Weights of a small CTC audio transcriber.
Data: trained on short read English sentences (LibriTTS-R), 26041 training examples, 43.1 epochs.
Rows from block 7 of a small CTC audio transcriber, named by matrix and row number. Rows with one number belong to one neuron. Each number is 200 + 20 x the weight over its row's rms, rounded and kept within 0 to 999. All counts start at 0.
After each neuron's rows are labels from the 100 clips, of 14976, where the neuron reaches its largest size: "top examples" is what is common among them; "loudest band" is the band of the loudest frequency at the time of the peak. Only what is clearly more common there than usual is listed. The data: short read English sentences (LibriTTS-R).
# u: gMLP up (value half) (model.blocks.7.mixer.u.weight, 640x320), inputs 0-159
# v: gMLP up (gate half) (model.blocks.7.mixer.v.weight, 640x320), inputs 0-159
# out: gMLP down (model.blocks.7.mixer.out.weight, 320x640, transposed), outputs 0-159

u.284,150,197,219,208,189,216,204,209,224,224,222,213,193,225,160,180,196,212,210,183,171,175,221,212,190,193,201,218,233,180,181,178,204,236,227,189,200,181,229,203,205,178,169,179,195,201,201,223,213,224,193,211,209,202,197,230,186,198,191,216,204,190,189,198,160,202,171,205,219,210,193,221,207,181,244,210,214,204,200,224,195,199,186,178,190,231,201,202,219,198,194,242,174,201,209,191,210,241,229,199,216,248,219,199,178,200,201,182,245,155,198,192,192,247,215,163,178,180,224,201,142,180,217,192,180,240,217,214,202,192,205,173,216,226,235,187,249,218,185,183,216,206,214,195,228,243,198,180,233,204,193,146,212,224,168,167,227,187,210,192
v.284,201,183,216,184,179,226,240,186,174,210,216,191,223,194,197,209,204,176,190,200,197,225,203,206,199,206,173,212,201,176,141,195,200,225,206,192,218,194,185,202,213,211,178,216,220,197,164,196,209,221,209,170,202,220,168,221,203,227,212,202,222,201,186,229,221,201,182,180,193,218,220,194,224,240,195,202,201,203,202,182,206,202,219,179,214,219,210,242,235,200,216,225,187,219,206,243,236,204,181,197,187,172,176,209,231,239,238,225,225,199,196,160,167,187,180,196,183,161,207,222,189,183,206,188,160,214,216,203,185,170,220,203,206,222,209,176,183,182,205,197,168,193,207,180,214,167,217,223,151,221,210,230,200,205,203,178,150,207,198,171
out.284,176,164,193,190,190,152,173,182,168,223,181,202,200,164,203,166,188,220,199,187,216,185,190,216,211,197,199,201,195,217,214,210,228,181,193,194,192,223,199,225,198,200,238,209,214,196,227,211,195,194,232,195,200,217,218,187,217,200,217,178,199,235,155,201,179,192,205,223,223,201,203,175,181,197,188,166,183,187,211,181,221,197,206,203,167,182,203,198,232,251,187,190,224,223,203,198,198,170,193,188,183,216,198,189,205,210,212,202,165,212,208,222,187,197,195,209,221,231,194,240,196,214,156,222,210,193,211,174,248,181,231,163,199,189,225,218,168,185,182,216,211,176,229,198,206,208,235,219,241,222,165,190,199,222,156,179,181,201,199,208
top examples: the word "such"; the word "a"
loudest band: 2000 to 4000 Hz

u.91,178,189,187,211,194,228,195,236,213,222,246,231,203,210,202,179,175,166,203,161,245,155,228,159,205,192,216,165,192,213,205,189,175,153,146,204,191,220,210,201,195,170,198,201,220,222,223,171,216,167,218,156,201,219,192,206,230,206,172,235,218,210,193,187,209,203,230,197,220,206,186,195,192,204,183,202,206,211,236,213,211,229,195,177,199,213,213,174,217,199,199,218,186,230,176,206,224,217,196,162,200,199,170,176,194,165,188,195,209,188,186,203,205,196,197,218,202,230,224,167,195,190,195,215,216,193,235,211,210,190,171,207,208,229,180,247,176,226,198,211,198,181,171,193,221,206,209,217,200,203,205,177,190,149,178,206,213,175,195,187
v.91,189,186,196,213,172,190,173,194,188,230,187,218,215,197,253,186,235,187,216,201,207,192,237,212,224,188,219,175,193,176,197,189,193,194,197,177,207,194,211,218,208,173,184,215,204,180,197,225,201,227,212,153,195,208,224,224,194,208,166,232,187,212,186,185,211,201,186,217,177,213,210,186,208,179,156,188,206,180,167,219,189,217,208,176,242,198,199,234,157,164,199,168,195,213,210,204,184,205,193,212,218,190,218,184,177,160,213,219,197,196,204,170,190,174,200,204,239,185,184,200,222,189,178,200,209,184,198,241,247,194,217,195,198,188,191,177,182,230,220,222,174,171,205,202,227,186,203,233,180,159,188,193,220,219,189,194,178,171,198,197
out.91,193,214,190,201,220,162,181,208,185,161,191,179,229,162,206,197,208,183,229,188,222,191,215,186,212,191,201,226,178,181,164,188,202,226,216,193,204,191,223,190,183,234,208,189,181,228,212,219,194,199,201,184,236,170,210,206,198,181,189,179,199,180,173,181,208,190,198,173,188,184,192,176,189,193,209,200,200,217,183,190,210,182,229,192,218,187,198,207,203,259,209,174,220,184,208,189,188,222,199,191,197,209,181,207,223,202,200,224,204,188,198,189,256,205,190,178,222,210,211,208,223,181,196,191,202,203,233,200,188,194,195,198,226,203,181,210,223,176,205,175,207,178,190,209,209,175,206,194,186,190,171,160,187,204,182,233,191,184,167,191
top examples: the word "to"
loudest band: 500 to 1000 Hz

u.316,181,236,172,184,190,224,160,182,194,242,222,219,155,196,179,192,235,196,196,216,218,217,193,187,212,224,187,199,234,203,186,170,199,201,215,218,222,195,199,200,168,147,181,186,152,214,195,214,228,190,176,192,178,163,205,214,206,196,166,193,225,203,171,240,207,223,250,189,226,192,197,234,185,215,183,167,172,179,216,210,210,204,203,201,213,219,189,184,234,216,223,192,211,167,186,210,211,213,211,210,215,212,199,209,216,202,199,224,196,185,207,209,218,236,205,200,205,183,234,199,190,163,180,201,187,195,224,207,230,195,244,211,169,206,213,183,175,191,192,204,204,183,192,173,182,181,201,217,201,191,231,209,215,174,225,168,202,236,202,167
v.316,186,197,226,156,208,189,221,210,201,226,199,227,167,193,200,211,195,202,172,186,225,189,156,172,207,202,160,194,161,185,206,218,195,191,203,206,208,194,200,207,198,175,192,199,214,209,208,171,194,210,210,194,231,203,206,196,193,194,234,180,194,192,169,202,190,199,164,230,194,164,216,191,194,169,212,213,187,192,187,190,165,220,190,224,210,197,231,209,207,198,227,236,187,183,183,225,202,243,203,180,225,167,235,218,203,203,226,183,201,202,197,200,168,186,181,179,177,222,176,196,198,210,208,218,186,167,209,205,225,211,151,193,207,234,185,152,222,165,148,208,207,219,185,183,203,184,189,149,196,204,203,189,196,197,222,166,187,195,217,208
out.316,196,236,210,214,193,185,193,201,224,171,188,218,226,189,191,202,161,186,156,201,217,213,198,222,231,195,203,158,206,217,215,201,250,177,192,238,161,174,192,208,256,185,197,194,171,212,201,220,195,168,190,213,209,196,218,229,195,214,217,183,192,198,214,232,210,187,197,181,192,225,204,212,193,199,204,188,212,212,188,223,204,202,201,209,206,216,180,187,213,226,173,181,191,216,219,153,228,236,208,216,187,187,222,223,198,203,184,209,215,176,176,219,227,169,222,203,187,196,208,223,165,168,178,231,238,181,201,185,201,182,234,218,171,192,196,161,178,174,223,164,156,185,179,219,199,209,172,201,200,234,165,243,227,220,218,203,172,173,220,193
top examples: the word "think"
loudest band: 500 to 1000 Hz

u.348,210,184,208,171,161,221,197,222,196,214,220,185,215,200,204,180,222,189,214,225,232,178,161,192,211,205,184,169,191,167,169,175,194,197,226,204,190,171,190,194,179,207,222,182,238,204,165,191,220,188,201,252,198,185,185,198,230,243,234,187,208,213,217,182,200,218,193,210,197,222,188,192,184,210,198,193,192,182,201,154,192,219,190,205,159,198,199,225,225,193,194,166,165,188,180,218,190,192,175,194,233,201,222,176,191,219,181,196,225,208,196,178,196,214,183,190,232,177,214,191,193,231,209,200,165,220,186,170,184,204,216,167,186,227,238,206,216,155,173,182,193,223,209,204,188,191,222,186,222,205,170,233,158,196,175,188,218,221,188,196
v.348,185,190,178,176,205,220,226,235,199,188,174,188,213,191,157,195,216,210,194,182,213,189,199,245,177,225,196,257,208,191,213,213,193,206,222,242,154,172,197,222,233,211,200,221,173,219,205,208,196,179,224,212,203,189,174,204,180,251,190,211,201,195,180,172,175,186,198,168,168,219,160,199,201,194,181,213,219,191,182,213,204,198,191,222,212,225,174,189,199,183,193,205,223,215,201,182,190,212,217,188,220,191,175,216,195,198,180,217,171,163,234,205,190,195,186,182,168,204,205,219,204,195,186,210,214,209,169,224,188,206,178,218,194,194,219,198,185,218,198,217,217,234,189,208,218,204,204,222,190,176,230,213,229,231,233,163,196,211,204,205
out.348,147,214,203,217,167,225,207,216,205,189,193,188,212,209,183,207,176,243,212,178,190,224,198,211,190,183,179,181,182,209,188,179,215,205,155,185,188,217,204,194,189,179,219,243,186,178,199,185,179,208,205,200,213,191,170,203,184,191,223,214,204,225,195,216,205,201,206,175,212,232,162,220,181,194,218,190,244,193,201,202,240,224,175,216,191,184,200,177,179,194,188,229,201,213,215,187,181,194,236,182,247,195,194,211,187,196,180,178,174,201,200,190,197,174,208,231,200,220,197,224,185,201,233,186,218,177,207,229,194,176,186,194,198,224,183,194,204,241,181,233,171,188,191,225,197,204,233,216,165,167,179,174,215,205,177,193,208,222,181,194
top examples: the word "to"; the word "going"; the word "go"
loudest band: 250 to 500 Hz

u.537,171,189,209,205,192,197,213,221,198,242,250,187,199,189,206,190,200,206,195,187,232,193,180,185,191,194,207,225,206,211,172,204,195,191,199,237,189,209,204,197,240,192,189,196,163,211,190,176,209,194,176,200,196,202,209,162,187,225,166,192,183,184,222,178,183,186,229,213,202,185,228,222,223,169,208,196,215,222,177,173,197,202,209,218,172,164,216,213,213,174,194,228,236,171,177,212,146,201,229,255,206,170,200,215,221,201,206,184,173,196,237,220,184,236,231,162,220,172,237,215,180,168,211,184,203,180,197,206,191,190,192,194,217,186,214,175,217,230,192,179,215,169,247,207,198,203,235,171,200,223,201,228,191,186,201,198,231,213,173,240
v.537,196,180,240,173,196,209,157,212,224,208,222,207,166,211,166,204,217,220,194,194,206,200,222,215,203,208,209,232,184,214,215,178,187,225,169,240,205,220,199,225,236,163,190,227,193,157,232,220,191,189,229,224,195,162,176,182,204,208,170,223,196,206,226,205,198,204,212,221,196,202,219,205,237,184,206,193,212,204,185,174,196,183,184,208,187,213,215,197,187,185,151,205,206,226,172,199,212,176,203,193,197,156,203,195,213,187,199,197,190,201,189,181,193,205,176,156,169,184,197,189,173,188,200,211,219,197,228,214,159,181,254,217,222,181,221,220,212,201,174,213,193,193,209,185,226,184,229,190,177,216,178,188,201,217,194,177,197,212,216,197
out.537,167,197,165,216,214,182,201,184,199,164,176,187,187,199,212,208,184,193,246,163,192,221,202,200,205,204,196,217,226,198,202,195,170,213,216,185,222,241,197,223,186,222,235,206,208,189,220,189,205,217,191,196,228,212,245,182,192,191,215,224,201,185,206,217,202,162,184,201,185,207,194,229,221,192,187,171,224,177,221,188,230,196,192,205,225,201,182,219,181,177,198,191,171,184,169,191,190,185,199,232,223,191,169,233,199,175,209,181,215,230,215,237,182,181,184,175,209,212,194,175,187,230,178,205,220,212,172,217,205,232,178,175,191,197,209,164,214,200,240,208,209,190,168,226,232,180,169,210,208,189,202,189,221,197,211,194,210,168,231,195
top examples: the word "to"
loudest band: 4000 to 8000 Hz

u.512,215,215,213,203,230,178,195,264,184,204,182,191,215,206,191,198,186,202,188,206,173,164,193,244,203,249,188,196,196,162,180,207,187,200,212,209,197,217,199,162,195,186,197,198,196,198,195,167,191,182,198,162,198,212,174,207,173,175,192,201,224,192,198,209,187,212,155,179,226,208,189,191,179,191,227,202,192,245,178,224,178,223,202,176,205,236,210,182,209,207,187,235,214,180,170,173,186,180,190,217,218,167,211,186,186,218,205,198,219,177,236,170,205,215,195,200,180,220,207,196,204,227,201,199,188,190,204,209,198,197,225,210,178,232,190,140,187,220,211,182,217,191,218,232,221,192,198,168,213,185,240,221,207,207,200,178,238,214,204,218
v.512,199,257,267,190,192,207,219,200,196,201,203,225,193,192,149,191,202,228,193,207,225,216,216,179,218,226,245,182,250,210,171,206,224,212,180,191,173,187,195,181,197,217,194,163,206,185,189,186,195,190,214,219,187,200,182,227,170,220,220,209,218,235,196,195,246,212,191,185,198,182,239,196,234,205,209,214,164,214,225,213,243,204,209,200,206,180,218,179,201,181,168,179,218,204,192,188,198,197,206,164,251,193,242,195,216,253,209,175,213,156,225,175,195,157,202,183,178,191,218,214,180,216,212,203,194,231,237,203,209,183,228,187,197,186,174,174,196,216,224,224,181,195,218,221,219,180,180,219,217,211,189,211,199,175,214,192,218,181,202,192
out.512,212,188,172,184,201,225,181,180,203,235,235,187,147,181,184,176,213,190,201,224,192,190,210,212,206,207,197,204,201,192,171,236,161,209,215,223,245,176,200,250,236,223,230,211,180,201,204,192,233,197,191,203,174,204,180,203,197,219,196,204,200,203,185,209,211,156,183,209,182,198,201,210,212,211,202,197,247,210,178,198,184,196,206,214,184,173,203,183,189,216,221,211,221,184,184,182,156,190,213,188,198,195,201,215,182,181,187,237,196,213,194,183,199,199,176,237,202,220,168,209,210,203,207,233,201,210,197,207,212,201,205,193,189,173,198,205,166,179,167,239,201,193,186,182,222,229,128,194,197,200,197,215,168,188,226,217,200,217,175,226
top examples: the word "such"
loudest band: 2000 to 4000 Hz